{
  "arch": "vit",
  "model": "image classifier",
  "dataset": "crops of objects in photos (Visual Genome)",
  "train_examples": 123503,
  "image_size": 32,
  "crop_scale_min": 0.7,
  "horizontal_flip": true,
  "translate": 0.12,
  "targets": ["object"],
  "num_classes": 300,
  "norm": "rmsnorm",
  "norm_position": "pre",
  "hidden_act": "gelu",
  "mlp_ratio": 6,
  "head_dim": 48,
  "fused_qkv": true,
  "bias": "qkv",
  "qk_norm": false,
  "parallel_block": true,
  "inner_norm": false,
  "moe": "expert_choice",
  "drop_path": 0.1,
  "num_experts": 16,
  "moe_every": 2,
  "expert_mlp_ratio": 0.5,
  "experts_per_token": 2,
  "shared_expert": false,
  "patch_size": [2, 2],
  "layers": 6,
  "width": 128,
  "positions": "learned",
  "pooling": "mean",
  "loss": "cross_entropy",
  "residual_init": "none",
  "optimizer": "soap",
  "beta2": 0.95,
  "learning_rate": 0.0042,
  "beta1": 0.9,
  "shampoo_beta": 0.95,
  "eps": 1e-08,
  "precondition_frequency": 20,
  "max_precond_dim": 1024,
  "one_sided": false,
  "adamw_lr_other_params": 0.0025,
  "max_grad_norm": 1.0,
  "gradient_centralization": true,
  "max_steps": 5000,
  "batch_size": 512,
  "epochs": 20.7,
  "lr_schedule": "step",
  "warmup_steps": 100,
  "weight_decay": 0.3,
  "adamw_weight_decay_other_params": 0.05
}
Rows from expert 11 of block 3, named by matrix and row number. Rows with one number belong to one neuron. Each number is 500 + 25 x the weight over its row's rms, rounded and kept within 0 to 999. All counts start at 0. Numbers have three digits each. After the name is the row's rms in percent of the matrix's.
# up: expert up (model.blocks.3.mlp.up, 16x64x128), inputs 0-127
# down: expert down (model.blocks.3.mlp.down, 16x128x64, transposed), outputs 0-127
up.32 091:488465491558413479531474507506525505511522472481488469514509499519520507490493531495531517499493516487483499483448535494540478520481479527503473530463523529470516497528508482513481510533504510509550501458528481480477537523512479524469506450505471471518518511524467482497498541456550504498482468531462505501514481490484489508525491525505478486502467500469514514510440522480516496454529
down.32 106:492464470480517510500482476483501470486543530481509498497496525485510470457475451520510515518538477488515516504501523516539474447474492510551512489504481517499471545507471477548519528481491500472505506529505492536499469479467456500506522516492521511505518548523499471475440474488510492490492491490530485550499469490511518510499469529546566520453461495511482484481473500472479513554487
up.33 096:507499501489531501494510484471456519477490515514525494460479520496489461523513539495494462486501523501544517471525532490456501534490467465500525486493505502519563472503489489475543498503503520541512440512526513530564545473508483537519484532474526525519507505497521532520500483485456517457458526520541512512509481511500494524495501507510484498540555508544498480535529452499515514531498
down.33 101:506504516491431461477466529513479500490522495520494483500494491535526509483508498494487538512442502465482501494479507516472486521504540551459484516472484488452467518537518513494504485557532533530468526492486441499531495495504490510513497489520445529463471509528501469507502530497540498520496507511499483524492476529485492512512455511478520503531548505482502548540483498491490469454451
up.34 101:493555523501492492509547549495507472488526510515520535510519485475469506479549481548495511512482459492509520510496551472544465521477512471519480480492542496500456475504450497514521450493527493475494512490472536516525481507521475523539523491467448537478501484525487515493515507502531502508456474545523522522534485506504499473488549493499494514511496495528520492464529502491450446487515
down.34 109:506464516535520503481502526498494495500473442509486490479523502563527479521540478472529518490469487500522489509460530454531533466498461471527497487546500476484523556480482501493504453509446524529496527508499473485512487435488494494461505485525526499523482526475495510490476499525480477473552511485514491491510533497515513522499505462496543525485538516513496494463544487472508520487454
up.35 082:496564492478517492514471485498484454485527509556521530498517504516516462516543527507492507530490493509528475530497508462453492501545507445486500503492526477517492531499497500534498551501503492484488506492448483483512479488514538479502480534498437507522504502559482477477491509460482495511488529557506473516537502494449485482455490496533514488511484540497481489493499481471446496514455
down.35 093:483483472513481508516511550492518518499455459506508477508472477528474502488477454474480490448481496501448547512490530480518485468500505553506513515539480531523503490539486543467484511508521501489519494528529495470521500452477494528478491533464511487516564503500517512492507509508493497467501524513517482496515553513478455512483516470474547471537472493544460506496490472462465534490483
up.36 112:519516470481500492513474489493466502508502462461548471457511515479496518548516505513478459539475500470489470492433546505525495518497495491540559505509488505462498496526515527471436470518507527502568541496511496481516465513484515513503510515543525476468471501481451488498492529525497519496465501509528505487493514470492487550503528499514491481522523492481554487511532470498523515512477
down.36 099:513526528507498511514461459570512518518498497524493502539484516489487493444490449479482479522455507486502463486477461542514535503517537505542512486497433495500502496470495506532552552500525453526465500488472516509461499511480476492496469503480486493519523507528488534503492453555503492512494487504500535499500535467536475507456488490498477492534474489480470482485524505530473481502513
up.37 093:521503548468498504448525510496502501495518487508510486469469494473483471489503533510507517481495530491518499515493503517544551485480471517555497481543527449499446512482476470534504468494488513499473463471486527493506504499484524503475466524493465488506476526474491541482509482471501482511495498467491530509516550499506442500492540463535452540480498496504513466528511510548550484548528
down.37 088:499446507520473494522461473498479467498506543509457508508523464521506530497486518530549489488515526526497508494533485462431525521479531462463479480535498507511496465506471519514490522499529469473514526547471484497494512482525529507522513461502509475465476470488540455513516523515479468474542535494492466497490495452463497470480469514481509491504471505499518521510515472498473539478451
up.38 115:496458498491472446529494453483492471506527502500474477509467430474475486515505505493468545504500519478503491519486494533487506489518532499499488486475489476488525530533485507520505516547511473504514449524492499517506499504511518525507507506502501507529495495527551547480481530532528467536484493499501455514474536516503508511539480525482490501480487504476519517553456584519495540470554
down.38 105:507474485485500497504500494517515492516533466514549490499486498477490482496475510465500489448498506528518529533511481501535458522464480468486500508490422530524469465526533544470520509500488488506508508502504499497475499493442464497496476459518503523476463507538481483471496461501473555489488501509478520527490502511536491520467532544518496489516523508489506517468526452469486416486523
up.39 099:482544484501471501504477506508489470472498463529490522496454449538495530481481524500494490518529517518534501507563488493519467483475503495489526518484508543506529513522464514482502493515515489540494541484586482529474535479488458539478495488492502497510480493511474485457508510451508512512503473513517494480507522496507484565465526497510479516481483450472501470513486481457486466508450
down.39 107:486481487475503466474484553521535510525523448456509472494509513459532453524498527473508460516521528512481503539487504514544502494484492487492499507507516528499488540481516483507506494531504492496515463452460480467505500478461472489470490499447515520467463446508493491478489513537490519536493496498554492523519512487489508517539464529486484463525529512525515529458519496485539444504485
up.40 110:493511506498483487531521496466523500514508472521477547498510511541479495502507496529514423507485528517517475490533508486483475538507495547453530518484499480483493467505492495507541504499454502473488533496475542474487501465507505453529521519505497552433504484520532494506521498517503488463477506516487477501492519499597502468486501548458542527525525497516520519477498507474513506491519
down.40 096:467533444512487459495526498482461545504483512466493519469479510491532506461474502496455496495478510470486521511493529480509519495524501497534525519506498489480505470527520495498469490472449508558513512472495534488506481511479516523496520456538464459522470498484486516511508515496529459526508479442513492451512511544439529517521488487494476503452483539506493495532472508449490528527488
up.41 104:444436462473476516482510547500521478559487518516483438438541480541530498516509513519475511523509481476531519484506527499511473511536496490463518481504502468499514465525474550443498477501533482528503510518472557492517499513530516505509510512495528513493507495480528489500474525523477512491469491496470516536524454476534514489508479519486537523517467515511543491508512511481503505486495
down.41 087:482545497536499475514477533518487508495526487550568523516462490510532491492482529442479461503457502507504474513468545443463514463481482534488510523469502481510495495501471506531466484489544531512515503481495465508497499491479488516500496530506536514519526542541453536539511461499536491483494488524512518492459512551481503499482541510484500505475494503453481509525521513526506498527521
up.42 100:490481534472495472527489464472453488497478482519505484487509500495529520527486545532497524481480488487438515501522472513546512535517534467460499503468507464492486534478487504482483517442466496456494492451489512534526500473506466509522547496481488514477486524514519456490485494532524495518534513528465442485483503491571507534488500514526485508499520465473514509544506508463503509522522
down.42 096:521523495495539505477493467493492498539514545483467507517486492495516450513507469511492511492477513488512470551488503505502536464508453517538498468513497518508503473522524477528510495509516546490575509513462497466489505504494533498504503450516481450512465507493460526471505473508489472489442529458506460531440522519514443476497519517511510450499490539526510477515489510511491495479471
up.43 104:510489544533491496556503526482476530507488491500458492521491509445475516473499478454505468486498534512447453465508504506509489534534454497480532480513526507452480511512469499509512501499498508446519436491463485501484524492510487506530531526475513536509505496452542462488505490460443506494524490489455523521512490501512527505525501459485510509511528484501505494498533457527516501535524
down.43 096:533512488529514512512502470478499516519510566501470516515522500503493474481485494492512480533510514512503463502501547474462488480516533458451489475484501515462469493535525511527516476510511512519481512487493552530484558475540532447500531486510522534547470488499460494501525504488485439490521520526463522485512507480506448521514481492463473449495487488500549494478501484493542500488473
up.44 092:489493526541432497472448529508457491542514452523462497526499500469425532437507506489538482482503491513512471513522487473501491485479495488516506462493527524472503471494494475522526495527479530528489470494479497508514522522485478541483499499485460542514477503563480527511521511512509497485517495519487501518550514481518530530508486501516448529519502487524508504503526479523504467541481
down.44 100:504510515471500468515515470478520514502464541519491525442534502476479474506488492468544502496517508537522489528477474480488518507510508458497444497525481523492456529507491499462443494505518543504576528491516527479485455519511490484495514505500525535498463491466434475498481474512495473533486517490491476480486526480526513469519501494478503490490477479503515483472546440494530476525509
up.45 092:481526533454477476506509534427515490487558527539497525489527468516470504486465512479489468479518465504507481527524440495456448537517517496493501523495478547487546508533481493487475472508497527490456500504531491488474461489538492521545496506511498526515532516469494491498491477485479492488525492457520511478487512535486492510506472486491489529496487523504502452548494551517512482528496
down.45 096:509525452479505504461505483527458474481576538495529515515460485498491491536541542518515501521465492520511512510445484520538488486504492449486518504518551504464496471489507529506484528499460510467515508534468463492525455519499490505464499490493505492507434458494503456502492540488541484513513498497507480496505472518502514488491461480479498492541511474491513504479515474465449532503491
up.46 096:525501488473531499482508513488482534512502526488494515497502494501505530487512472507547530525500518496468484486480487537571479462512491507522510476515541468467463510521503474523463480540506512496490478472512488536480499537523487531494501538505466459520462504505489523468501446534489448521519502527488519506522504507452472499538506511499497523482491543466545519496536500514545432537531
down.46 091:514497468525505488530523509538502504518496505523469525521561516495499451494528496508417482478554505517490488489507465493431511498451489515471486518515496505523541545506515500483511513508525485460498543511472492528545511489493502494528514481493529557519483549494480480513478505514459500490534489479536494549509478505508498546460502485528481476545515478515500494507531490478504508513473
up.47 087:518530526480467518500446474498504473483490494530523475494422473467519489467455463511519470487515475498445464480505508510472454475493527534482500503457481517556489505535543447481493493496527526493493448519479502502497463485498531485490507482496519531490518481497566505479515515503514501480504486496527488504483509527463532492478513517481481534547472518497510512474507482519491478542480
down.47 095:510474517535502507507476495531492503522484519501481516513534518493541476552524519461463535523490487538477517506473516496477474505468503480507462467525519502517505500482481458470476478495487509471505484512541494466492545442523467529489508505481475444508513501494516496528490436456493484501507514509517538483521536454477503519538511460531496479528502496513527476506452552473497546468484
up.48 102:476526543508562479494489508492535518568468475468482501495499486535485533509520511494473507469525449469493540520482505526482468509547455493509419523514511490511487523494491542534489494455457494497458564467494508492511505504514529510478473490450531506511499503525486503539503503474504495464468464485506480507513521479495495512480504537513504497511509479479513491526487503518484539534500
down.48 097:477473488470509499542486435470521461465541507551484467535453480496515439532476526534499470506514540465514500494514496470504510503493515507510512517472468502523526467477521519466491502503487519468518503509490465472513504520470531498504506541497515496490474488500527509491531540506486492502473488468446522502452468540486464483485447473491500533502529545499477504472510493481503487459532
up.49 107:494481460472504513511520478441539531520489524522497484483455475504539524524514507537513490521540540489499463505493446489501513535501540469483520510496519453445486497497465469473461509485513516492542503495446497518483503517498537478514495506476483486546494491524505520529511514554528524538493513478501465472552522504530499521501440522506462495501509519481473515473498505495500545509512
down.49 106:524479499476534513520501508490513505467534542461519535488476486473491500444505513515461479506513548472511496528497453482501558515530481497489512490486499470508505471500492538528511524494528462454503482492494534516517499457512470496527536496520479520521482517521499530526495460499544498497474524500493467493465528507525486466512539435463484484500496478524442513502471525501450454524495
up.50 100:545497485496483516540499538537517543461492487508491574478462489512487470480473516482489481464528484536509535535509530522517499508518481532494475466510476508521534496490507498496521498515496513482473461506515484484500463499515502521494507545508484509493476434503492469493446514485530439520502508465495446497520496537456522469482498546491486470481519458508528522486525497477513457509484
down.50 106:533514464515481495467484495484543525502465484463487494478469492544542502566495523488515518497533446522506497503464518517518511539483508490536475506518510462492536493489479507477500457498497485542474532523473551498494540542487500477474472489463482503518489522504481495476473515499517520535469518485504537557468482486487504495462494461511505558521499518452501478502463468478533494513506
up.51 098:475499465470497485496491482518498533467494498521572466508481491482520499483473499456466475499485515508506528495488541480495477460505462475456526505495461457520570458493526521462465521524529553494467540483460500483506475505449481470544499485522486505543515458490495463520504507464503556487482486523508491522541493503507489480522507511478501500518496490500520498524536479502499519519506
down.51 094:495501477509541516544520492504540508510497518484495520539520559528506475492516500475504534539463486500485449493509510487523481499481491553503513562543544527500473495495501509476481476532461465520485509478489495498554487523488514498491495471493494503536537545506511466502465529506499519531480511532496452524515506506483500502534497468533520522501481507468435460531491533551512490473511
up.52 101:471488483520528496458529507503508503546519532543503510530486497536510497501533508509448493521540458490522503480484463545482460523527486462502485534506493463482501507519517492500523530499508559502478514523443498516507486491466512438532521499513517521490492509549528493473491496524471501526457521513465471493474491462555464493508517534484517513491494558514509483523472533515466516508503
down.52 093:514522515480517496528505501484469463501475505473529500511482495492456488487533519474464493513474498542500543520513516433509524492513505496455511547518460512545487440472493562489490503448465498518525496506485490459493512504523489519502537539497488503522472491500504547512485525485508491454464507467517508508542542546502530479524480437515507499489522509502452497528504530520503506503512
up.53 108:458486472488521491517521454474501521481506528521480466515462473509553490492457494538495518529495500478490458497510470505544509545493525475454503523482495477504462504502484498541482501496526504485500498516464545474502508471506524473482507513476472499500487495521526500472472466559571519470535481471518481512460520487528482518511491550496525477516515549496436508513507508487532506530503
down.53 099:504483490490556531515494474536474471521523511472471539491473464420503493508523512509490512461493511492510541525508513493481544464494490446507502490494488499503487519503490524518545491516494513497509473443498532490469501508478499522499489515500483497549549510502521500526497467510482437523466515511477482488513528464523512533529521517537466438495495541521485467495534496493514543488468
up.54 086:528531509503478520487496501502496496476481532478501478492545517479502515519521477553500492493530533527524448510507492531450500494548472515492506492484473510480495478484520554524540502504466505487498523517461478508455512491475503449494507475443498500518486461518475495545474487477475519539465538494487492503526533480447507548476523518522549496484488493501524455496515449487499528458510
down.54 091:488502512544488508506457516542515460485524515500480445498501466461467543484494513444472517511525516513504489482518536521490496480500498530534499508486477497468512467515486535491533508470535495520459523474507491491463503528511497493493486577490520529469533487506498539490487522460572536529506503451528483501493476486462485502506499482442468512512504500530515506533500473507465487495516
up.55 108:468539518495525501487500517498499517507529499480515515500484490460502468477468505493509504497546528510501532484480496524495563531504504511506505444550491476491557460474522486551498576494488498516533530483486493510510484548484514560544468495516499514465513501461471486510526482473481533463494542527518528506482493493477483489525505477467513519518495550524505529482499487524537495469528
down.55 097:506500511479500507479511493517486532487489503494492473463527486572499525502463479518492523488460445552466441487523482501464443463525486489458482529473488476468508528507473465498544518518505546495500473496498521512490513502519532466517527527520487522512517528502530485498531501519486488513485524513476481478531480476486537523488492481488464445504532494470513476528495480537462535461491
up.56 090:483517509515453502495507477454499478489522470554505479479524528461476467516488534508449482460509489480483479492469482434497473484491480469483496520507472542489526487487508484548506515476536547519474459471521457441462523521508477499518498500503496494526483509524497476537474514521484493495497472487515475486537516523521516508513457462514533527536557495492514520510508462511465494509493
down.56 099:525537480471474493525506480535535535498541549500485470497504518511496521490479522464512508547501481485478461518500475539510491495497519526506495528534538508541516481516487524441484503531478515507523497521487523497550504500530480494470489528491474519515524476507442477460481478457542471535521490540526495479488499490477467455557493472525519544480459507510507493516513519481503504454482
up.57 083:505496492571481453498496494546525532484474486466488498521471502511515491487501496475489512523462485528513487496551496472500468507487512553548480498465515528470538518442480510512500500518515534540495505481530444453522486505505499491518500541513489482493534482505460448469484507499543520504511474486511496520481530512539473543498481514525516521504451449508525512490514469509524497523525
down.57 106:516473540522528520534473493513516474489470475494509471486546518542512423465473482477521496496492485480515511508506488487486549493489510511512485465476472550493521523470461516464508482521511483497504490476499461510497475513452477464512443529479514512452490533480504493492512505517535476519524506537547449507534500533488482568525525522467512474494505526508481487531487501484489506510483
up.58 096:486486451510490476514489523512490517498511503521518445572503533442529486504533496475493465508484527526519520487456529442529501478476504492522519477497508514490533485517538560491536476520504504493511522531516512512525526533506550504494511515506478539500502513521515518521561493535526499506499494486512497486560518522464529498492488493463464523512527504496499528465493509539474500533457
down.58 101:462489473515521493504521499455541479487511495509514476498522506483473475490506520458509511516522521483534472474524497525502475527527524517492468470483518490508511458479486473454482562513482504534458547482499490519522507433479474518515487522507495532525531505490507462475472453507496512481473537509488427502493470485482493458481488497490541504483477473480548467530531462525514492500530
up.59 109:508524531472434496515479509499531506525520498533494511484499491492493482488456485517511466455515462522489533529533505510549475512510500484501524516510494525501512484498483531483500451492470520510512505499525507505488538485556443522543510484491441513489490522490553529515504475525485518523525549457503529507492522506463495526477499496523464574498499476478503479548485474503494448504501
down.59 108:509488480489510483500542494551472500542498511491497509494500492521552469491523560529515504539479507501508512483472487513493525522458497483503510452496544488537514483511483467460463490524493536494513481484481501475472547476481501500450476455499573484478470481471505510495499514501513460481507445488469455483502492487506548455500501476503497478526501504502534477463554474487517488471497
up.60 090:554478487476489466483477476480483470471522474491506489475496487479516490468544498451494517487482480547552508502488473483457520474501509519557479487472506456492499521523521526519506523515519457466490473473491520514488480483515495449486454499500499506522456448498526507507544481474515486540530523454527498519517511520460543494464504512469491466511526491511479521529496521532479475527525
down.60 100:469487515493526485480520490499537469511524505508518489518531476496484466498468451507468472511496501561493499479467501520474503539503555507463471489498446524504536503537483491477540490491498482505539531491547535489517495517471480455505504533466497517506536480511534513497505531492463537488486524501411490444505490513509475517520488502517471518506486493513546511511490491462458475510508
up.61 124:482505488525430520496497558472502497481489466542458482516502515485512524485488526517544498481493507472494477534454491508537512530539513486506511489498497507516486533504506498518525539468485495472504432529505506501513481493531486484481554474475540507534518510501511489552503494502483445508515452491495463538510496504522522511542514451466534515521527481509490493476480509444518484532483
down.61 120:521495491485479563511515472499489527491480531477455518523533495480477517512480543508471483522497502500501443499518506546486500457501507476531489509503523493506510539544500481496496508514469452499507538565520512488488488468499500486501513460521524500477480477555515519516535488508474477514474449530488533469489490449497498504544530514555541481483507519480501533529455518517501481539522
up.62 097:532467468491540468541463500457528491470480517496508487507494484517533476494487529475494538498475491527461525498472533490495466502505524500504512531506476500515496495539558548519445507464460485472502498528480487485480505474517444504481515517511478468512501549485503554489506512516485454532494538512497525509481469470485501532500526467564481541484527466514492459486520499511510488495486
down.62 092:462514553518412527494473522506496486555510514507482474490483535489507513494514500511515463515536502450509512505471505524527490543481494501469526496498500521498544518459473441473532517496513466518533515483474450484481525510503532523534520456488515493487479505500527494517503496458501499498487491528496503534502533518453477481509505514514452498529489474464520469498464485499477512511555
up.63 080:507510529519507506534535531511549492484498525516538515493494509504469512506488512498556513553490495541523475466513516536487522478516472535541513510464524495471494474461521482532501520443511468540465532529493504514507511488497481489508544482520509476493462539475539482503528481497518504499515498477489490527458502480515484511526513512511502437493497499488489509523537545447537441514462
down.63 088:496503494493479490503470505508523501529515513497477528513528460473478471520516465517450510513504489528487495505486505489533477530483507483475492504531479447472500489485495489526557437471531490509498477479557493478501467508521565464516449507518495523451520463531479496513466522519520528527498523493542498447529468502558470498510493518496485481482502506466510454461534484518500520510489