Rows from expert 1 of block 3, named by matrix and row number. Rows with one number belong to one neuron. Each number is 128 + 24 x the weight over the matrix's rms, rounded and kept within 0 to 255. All counts start at 0. Numbers have three digits each.
# up: expert up (model.blocks.3.mlp.up, 16x64x128), inputs 0-127
# down: expert down (model.blocks.3.mlp.down, 16x128x64, transposed), outputs 0-127
up.18:141139175137124137154140097121141104090125113112115121164145115134129131114125116085078133127141128117164104104123111134103148158125121146134138111124107159123140112129121109143104145135107130109118127134131101149118123112159133130160120146159138119056119151146149117139114091120138129119123149112124116119087153122134148165102135120116102120158088119138128160144121123098115119138146
up.19:122106118084169126111119133156102101125063165142139124151119155131180120112130150114150148132192152109142137075116137156121129134116174109118166155146111113146083177088188130064148108162112099115121149113150110090126145096145150101098154155166132087115094126128161168091062123124115087089117121082129138117141106186106141148124106131132140131087120164065093132094146136118129129139128
up.20:093158123090109128068115134175096121162077118079100120133131126137128140154110132104132131151110077175139093098117143145166072094108109132112140125155147159133086076124149092073134100163113157101120163096140145110130112168146043108156152121132083141130162148101126102135109169113134150123095147099149137157148174129131125129141118134148119178099113100136075141185124131139170120117118
up.46:111121111129167116139126094118117132152165118137160125090127158108134132140113137082112155136139085145125155105098132118140138129135166128126148122130091149087152114112152154170151141068084111145152134132114119103107131133153116148136138096146111144126086107147136113121109134122109106146091136171117163109145096142121153141132111115133137112122115158110115085137121160113162155106169
up.47:097156128141160155083131116132138151098157140154106173080091125135112094133121127106104133129104147123119141162128154148149169137078126140131143093102122142133116121173128163172124147130122149132176138138126123084115132117089168172090193137127146164140097150092132125099139128146150152140141106116113137100133059102142131164098152156127141130166064123124125112089102100117115090122116
up.48:140141111152095132152156145103137079139117160144130164136112145117152116096138135161114090128135139121133160110116133162140122147105119134087134139122129145100151083105148147109095108138115122114137181144175154147143144161129100140172119136128119129147109127070092150124161147138104081152179119129100123100125154137097138113135152136109144110145110130111130123149126146119101117153139
up.49:108126149169129158131136110133136140139127151121129105130124094111149133139152130170095131152140125125123154113107072141145139131158126104117115131145147089134090167144089125142127094119114114131171090163149126128136136103104141100086158144132171132134118128152100150086115137191162118156121106176144128152141126075173118135162131131103192068159126155130105162121101098116121129146113
up.50:100135128149132129122105164163141116111166126108121109151114145107125127101139121112094152128099118119124123108115125131125150118135126123078113153107146153085123113103168108130110103138138153138132143135134139133138114116092122146099142132123129109107148155131132095138141148105131141109138135112139150105148101191144165116102113190141110142119104168105107166114084162139148091135123
up.51:147133141135140124146123113118102074127172150120123124113102114126114138105143151175134110135131156107158137150182149121139169096108112141112149130131123129126116103121103145099150086114112147132099117125116131139106159105144088122109118092142113089171100145116127135100106124129115117143112133117148106143132148128132127128143159138118132103128131110135114081112156154158123125155180
up.52:159108126103134171112125160120159155140146140151141134083124138124124144122141091155127077132127167114108151092129167176139119118156130139112118077130163142105127126113087154116162176153132104182129174152105144170115120063111129108141173108134105138112098130155154146116101116144114155108144182074132114085104153125138080091152097122181181127117096166139137119129125107111113128128153
up.53:104130072127152128129096123081130086121131194154131107108111100136127154109124139188148163130153105168112112131135101166157116115190129094152120135143137145145112159150127091103140124148146086098119108123135125093157118175102147124111126124107126127118105124119128148107111136096125119117111081097164101147112128128110108112119146123120127090154145132098137142155112126100124147101151
up.54:124080139157137162107128117131107131152095151165126171196102115134126116129105139123119134117104131106120104141152129117123145131135156143123151165131095099094099119122096134134104125151070123089171130100103135124100128094160118105145152192143130148097121115118119112132081140158147109145143129156143171134114129161147148120150156102122147122154106167133153164106130144132137127149121
up.55:123142142130088171115092129115149101155096174127153128133162113103115133146161112134167151107075110106143124136142125155147074147097146149158144110111135125142101152101128133059083094137147112120183151146160106146117165133137077146112127123126149141130138116074108126115145092111140122127097105148135067150144166189129141111119157137134111136094144138115132148100106134176127119126146
up.56:116167123124160134091130136152144123152094149156165168131116150159081139105124119092118136132147169158124151192142095122123130109133147150169105131118120128141118145150128136087110083132125102160150129140137106121116160068156104131082126149106122131119112103113100123130142082074122141154125090164170132121148098061139138144109140073146123114116088084145110140069105142123091126127105
up.57:157148131108103083093123123080145156114143095127137129128133105146144175119124120154119135151119125125142151146153187142128137130124156067141133115145157143097135113126116119122104186136089084153105088175145128119145113150135085156129071115136135132142099093120128097145128120140114120123144155109148127142111152133109110163146114126127112116157156149162164100135130145081079064115108
up.58:150125131096155087133128156114098140107105129117146127150138112159126123138146135111151140138106103071159123118124098126145152132088114132142106097135132133138097152182168114115121101116122119150107130153151144142114136119108120134083148122100126125137148122101164146128112063137168094110084087151131142089089089139145096164170137140169140113140114139140102158055112140180075129153135
up.59:163118073178123091127185092107123132120149143077138155158173158119118127131068136122113107133087140093088105118136110133117124106162116132088124097118130095082160101123130109151085109122149135113135160077155130145113114147129182113132154145137131102103165123097120175136135122087133126105174097129181113140134124121123121126098129153115143114131129131084121130119075130126144120176158
up.60:117112158166120134154139127157130108100135095083106104149137136175109128102117138137108088117088134118142100121110114122139097139111140130140155158161164093141107146125095103136149108131127119120157087106135136148136089151105117130083141121129102110128134112153108135125141111152121106148111121163130156149133115086176162106098140066143110126152151082126133148107173103125162080117090
up.61:100110105147146082121124118127105115119145072120153157128169153097131097152103157124135099125160099112124107163118106103139136114107180133119123084111120121165145101119104124143154142159139136095157143107093141108113145151117129116183159160150074122126107110092133121123144141174091157136101131122116132133082141128055144135146128093160117124117089152145107122138132143143133168138149
up.62:139138113124149133115110134099112165123122141146142162090138117096156150133132091138100133117148084092130138141156091127144161136133111117104102057115124134112116104116103127123154118125172141168118128108135139128162116133159097159176122141142134153137126162099139113129114131162173132123117139134108132157076175177126137130133142139154133110112151094112188140115131113150128154155140
up.63:152107121170126183127158138119140155140175128121173129148172077136103152111154117100109119090136107086114118100165122151139125083145115129143128145110108150082103117138126124159179130112146124111189115119148093105147105134126135161160111188114121140078146150138100118156114116127146129119174168098131077199119124072133085105115138150143144152132151075132140099102156130074145097139109
down.18:102108127127101120123145147131095088130138136093185127159147117154116114134117123121114126109094117117137073155145192132120135148114090108123093122109135141080122142093147142133153125103103103070123144104121104113139141140110089159128143122113099100139106139109085107094110114119167117143090110126167156102091116096144150137135105144129080119124120138135119098113147145087125117140142
down.19:133122097161126107125164155119142106095120110145158108134098121138126077150130114124130099134146128138121151086113130136128087128136182095091079171130119146132133171232119127111125108147105065106121140144181154135160191090113126118107141119088099115142169103114116132140166119147143139129087130166178106118135110105121117164153160108166131107164117167093136152114156071110074112132126
down.20:141122117112152178114139128099145162105154128156141121121142117110133168098120084145168070112120152104134127142133110119138125115157131105096127154103151122103146142115092110112098114117135125150165065138108080118076122103153148111115085169070112130132154152157137180115148119113138157157119147126097172146142130126136134119162166102097161151147151124080115141124183081114104145103096
down.46:136117139125114149142104087124144068086157109135106123134111118131131143140140133115119100130149176119169150144096133131136140146122125151150128128168165146146131136146137123126096141100099126146145137076114159141197118118138137148090108148106114123119160107087138124155149110120155120080156095125107124115126160137144119112118142102115151143108086113160123120131164140113129161160140
down.47:097129130156126135177139100168102146146143130122099083070110146119100107110119148164086130174081124170110085168143125097082141121136132116153151147128163126130151158126102163113107168118113127132149162099161099127114140140100143101135114117130188127133138181083112086120132140145096095110151105095135170105068131143110103162135130154116091149097105111111164118162105146153165082128129
down.48:146143196115129149122132118139124080109120112161163086131147146149113179110108102113122116129119173136155110103167128163126106153094134090117107136140161134145146127152135094136109095132177140088148127123152124170131116147156123096150142108125130106131108127124160143115119154163148180082131078133126124089116089149158113111142131135143150146129146145129103161131123170137078134137127
down.49:133091109131140115165146107152117142142110149123121113168153111106107125142106121152164123105138134132142148162118151133119115165103135109110098139168125093131125157095113127138120141094156111151122136125119143142111114103111137114149151088115151107087121127109144100135109167051144141152112134124057113120143131159096114108086103153169098177134146136127139109118126138114150097157130
down.50:120145151145124117106157120108158102160152120108140100086158114128111121116110100126156147107156122145143148151110134088096142156117102149105094098141107141107115138137110163087125153121083128144144118120145139130109139112123108122085122131108175140130159148138153098106128151142148132138135102070144126148084092141157130140124135069103144125130136153114132139138101123090150132102108
down.51:092126166112136121107124121101114132122132176137089114083107117141185157099143139161104155117104121087160093110122150157159126119168131126140115142114107128132136144157127137139149114160129175132129148134137128114141113103106125151112171133146133141131136125146090157152103135133164157154137106142134151104128115108127128114113134161123087143088113106127166099151161131122156122135114
down.52:133131085142105081120128156111134119163113131147145166123150155167128136127123132117109132125129104128151144115114137143143167097133167115112127113172096139168090121159160132119147150148155116093146166128107093128152148134151149157129112123123143106151131154077157092158148145078112150128157104123139126160132128127165134153087124094142114140150113107117135118136123119144097105152109
down.53:104134089124152120126109115139105134109162128112180176146093123090152121171089125172142125172139151132131160131113117135142139089123125095131125154072119139163096146124107134158140149133104135103097110126140122105107162143131135160126145176146095142109122104123123145174149163103171161125149122113129123128127140129072170098097098160144107147131092127173112118157112142084102146104114
down.54:141130142118123124143134136179162129112129107144140132152121113096138130137137173170110133109097106088129134125107170116116113124093138125071102128158146111147126105098156167120114114171147117113151156141152119135131147108139108123123160109113155123068121121097114112150117122150175133135096129120146119134133138098129140124120135151151164126112127156085110120109154134148115169158143
down.55:158120114133114157093156181157112092140164130157117117106142099088087168090106113156151106155124119114102128100158171108114085114147108095149135161127101155154165096155111145166117142156143154120137108157120135102102111068079133087128126153090112143150121116139153155116118139127125186112163144134123132123134143122116093073099124151114095153116120167127114128138105118125206146170132
down.56:099155129148130140140092145179129122121151168135121151118104131091100117193167153140128094127095126126121074159137119088155115111127151140158146113144136134140139117149130145113156120113084118102137113137136110130118105106116137121153148103119109161111106136093147095115129131137127103143140163126133130130146163132137092077080130162139144149045135135103104125164150164098151128115155
down.57:119152118091092171074093098099106119134140132140160131123137120089151112113156129149132117144175112118150136124118144111136098128096099157135124139144145103117100171108197102116145144148160128108096103118125091097150124157143105152149113137113148148117122104131142143111110123155077142133067132112121123144151109136125148139094086107148129125144145135142119116161150166094107168099136
down.58:094126149112153143114147113191102161132138158135144097133147143095135122116134145164167095132107168108157143134128125087125115117183179117156123123150113120155072130146096127118143084124107177117125099076136152135121130124123152148096163137107179160162142088104143105142102127175080127096164175105108103142174123081094160116115138177136103148114124094085153124144116096056113135140102
down.59:163131142100143087100093146120133160180160113151145133126152146177153107111148122124116140169124111154111156135150111123142154140117116161092138103105135110110135119094128120110114094118070166094122098097147145167150167190129131066123084119107104098086074145114149109094072157142126106098158075129159132121156122061152153131145169123123116087131166134112138131094132143147130138111143
down.60:119085133159160133182061126132155102168195122131138122163158102159155126143138129147162090151092087138124124125110113146132138149118142113127176122108151109120138108104126128109170095114162123141106127156095115117149128133109109135163143116141149117112140105137126101136080127104145122107084127161120092146121115144129108148106130133140135145097143126127138147126137127104127132112120
down.61:115108118157126132158144081133082115157127084153104139133143132181154122117167183088119100139111184084169123128123166121100133115130144175105118168121152113175171140111134090142113113166104123162158106149140090081137114140186154143140106124128143127136092156098098112132129102131142132111140138135128118115068086058095130133116145143138160128162135123148123139141144122155090115140104
down.62:088135165147147139130154166143170140122103134106110171141112152105145137112120121087104143152147149135127179137165155155089102141108095122130089165121130140090161141137100116119103122154160136123161119145132141110116158119145118147156161133080131094157146124138115139110118101148106141153071123134149153125147104133105083137157146134167115138130156085144142128133088105145118132106128
down.63:144073071154125151162162141093086138122114120127099162129101140192117101146080125129123134140116106128136114118144172124142149105143085102123117114072122142142081066136116114084112106104159103076138136112127168149123156118128128110180132104136130118157153115123140101130108124101163130118078082128123125146162126118125146137090102101160085152081110121145154100111125157159138187122134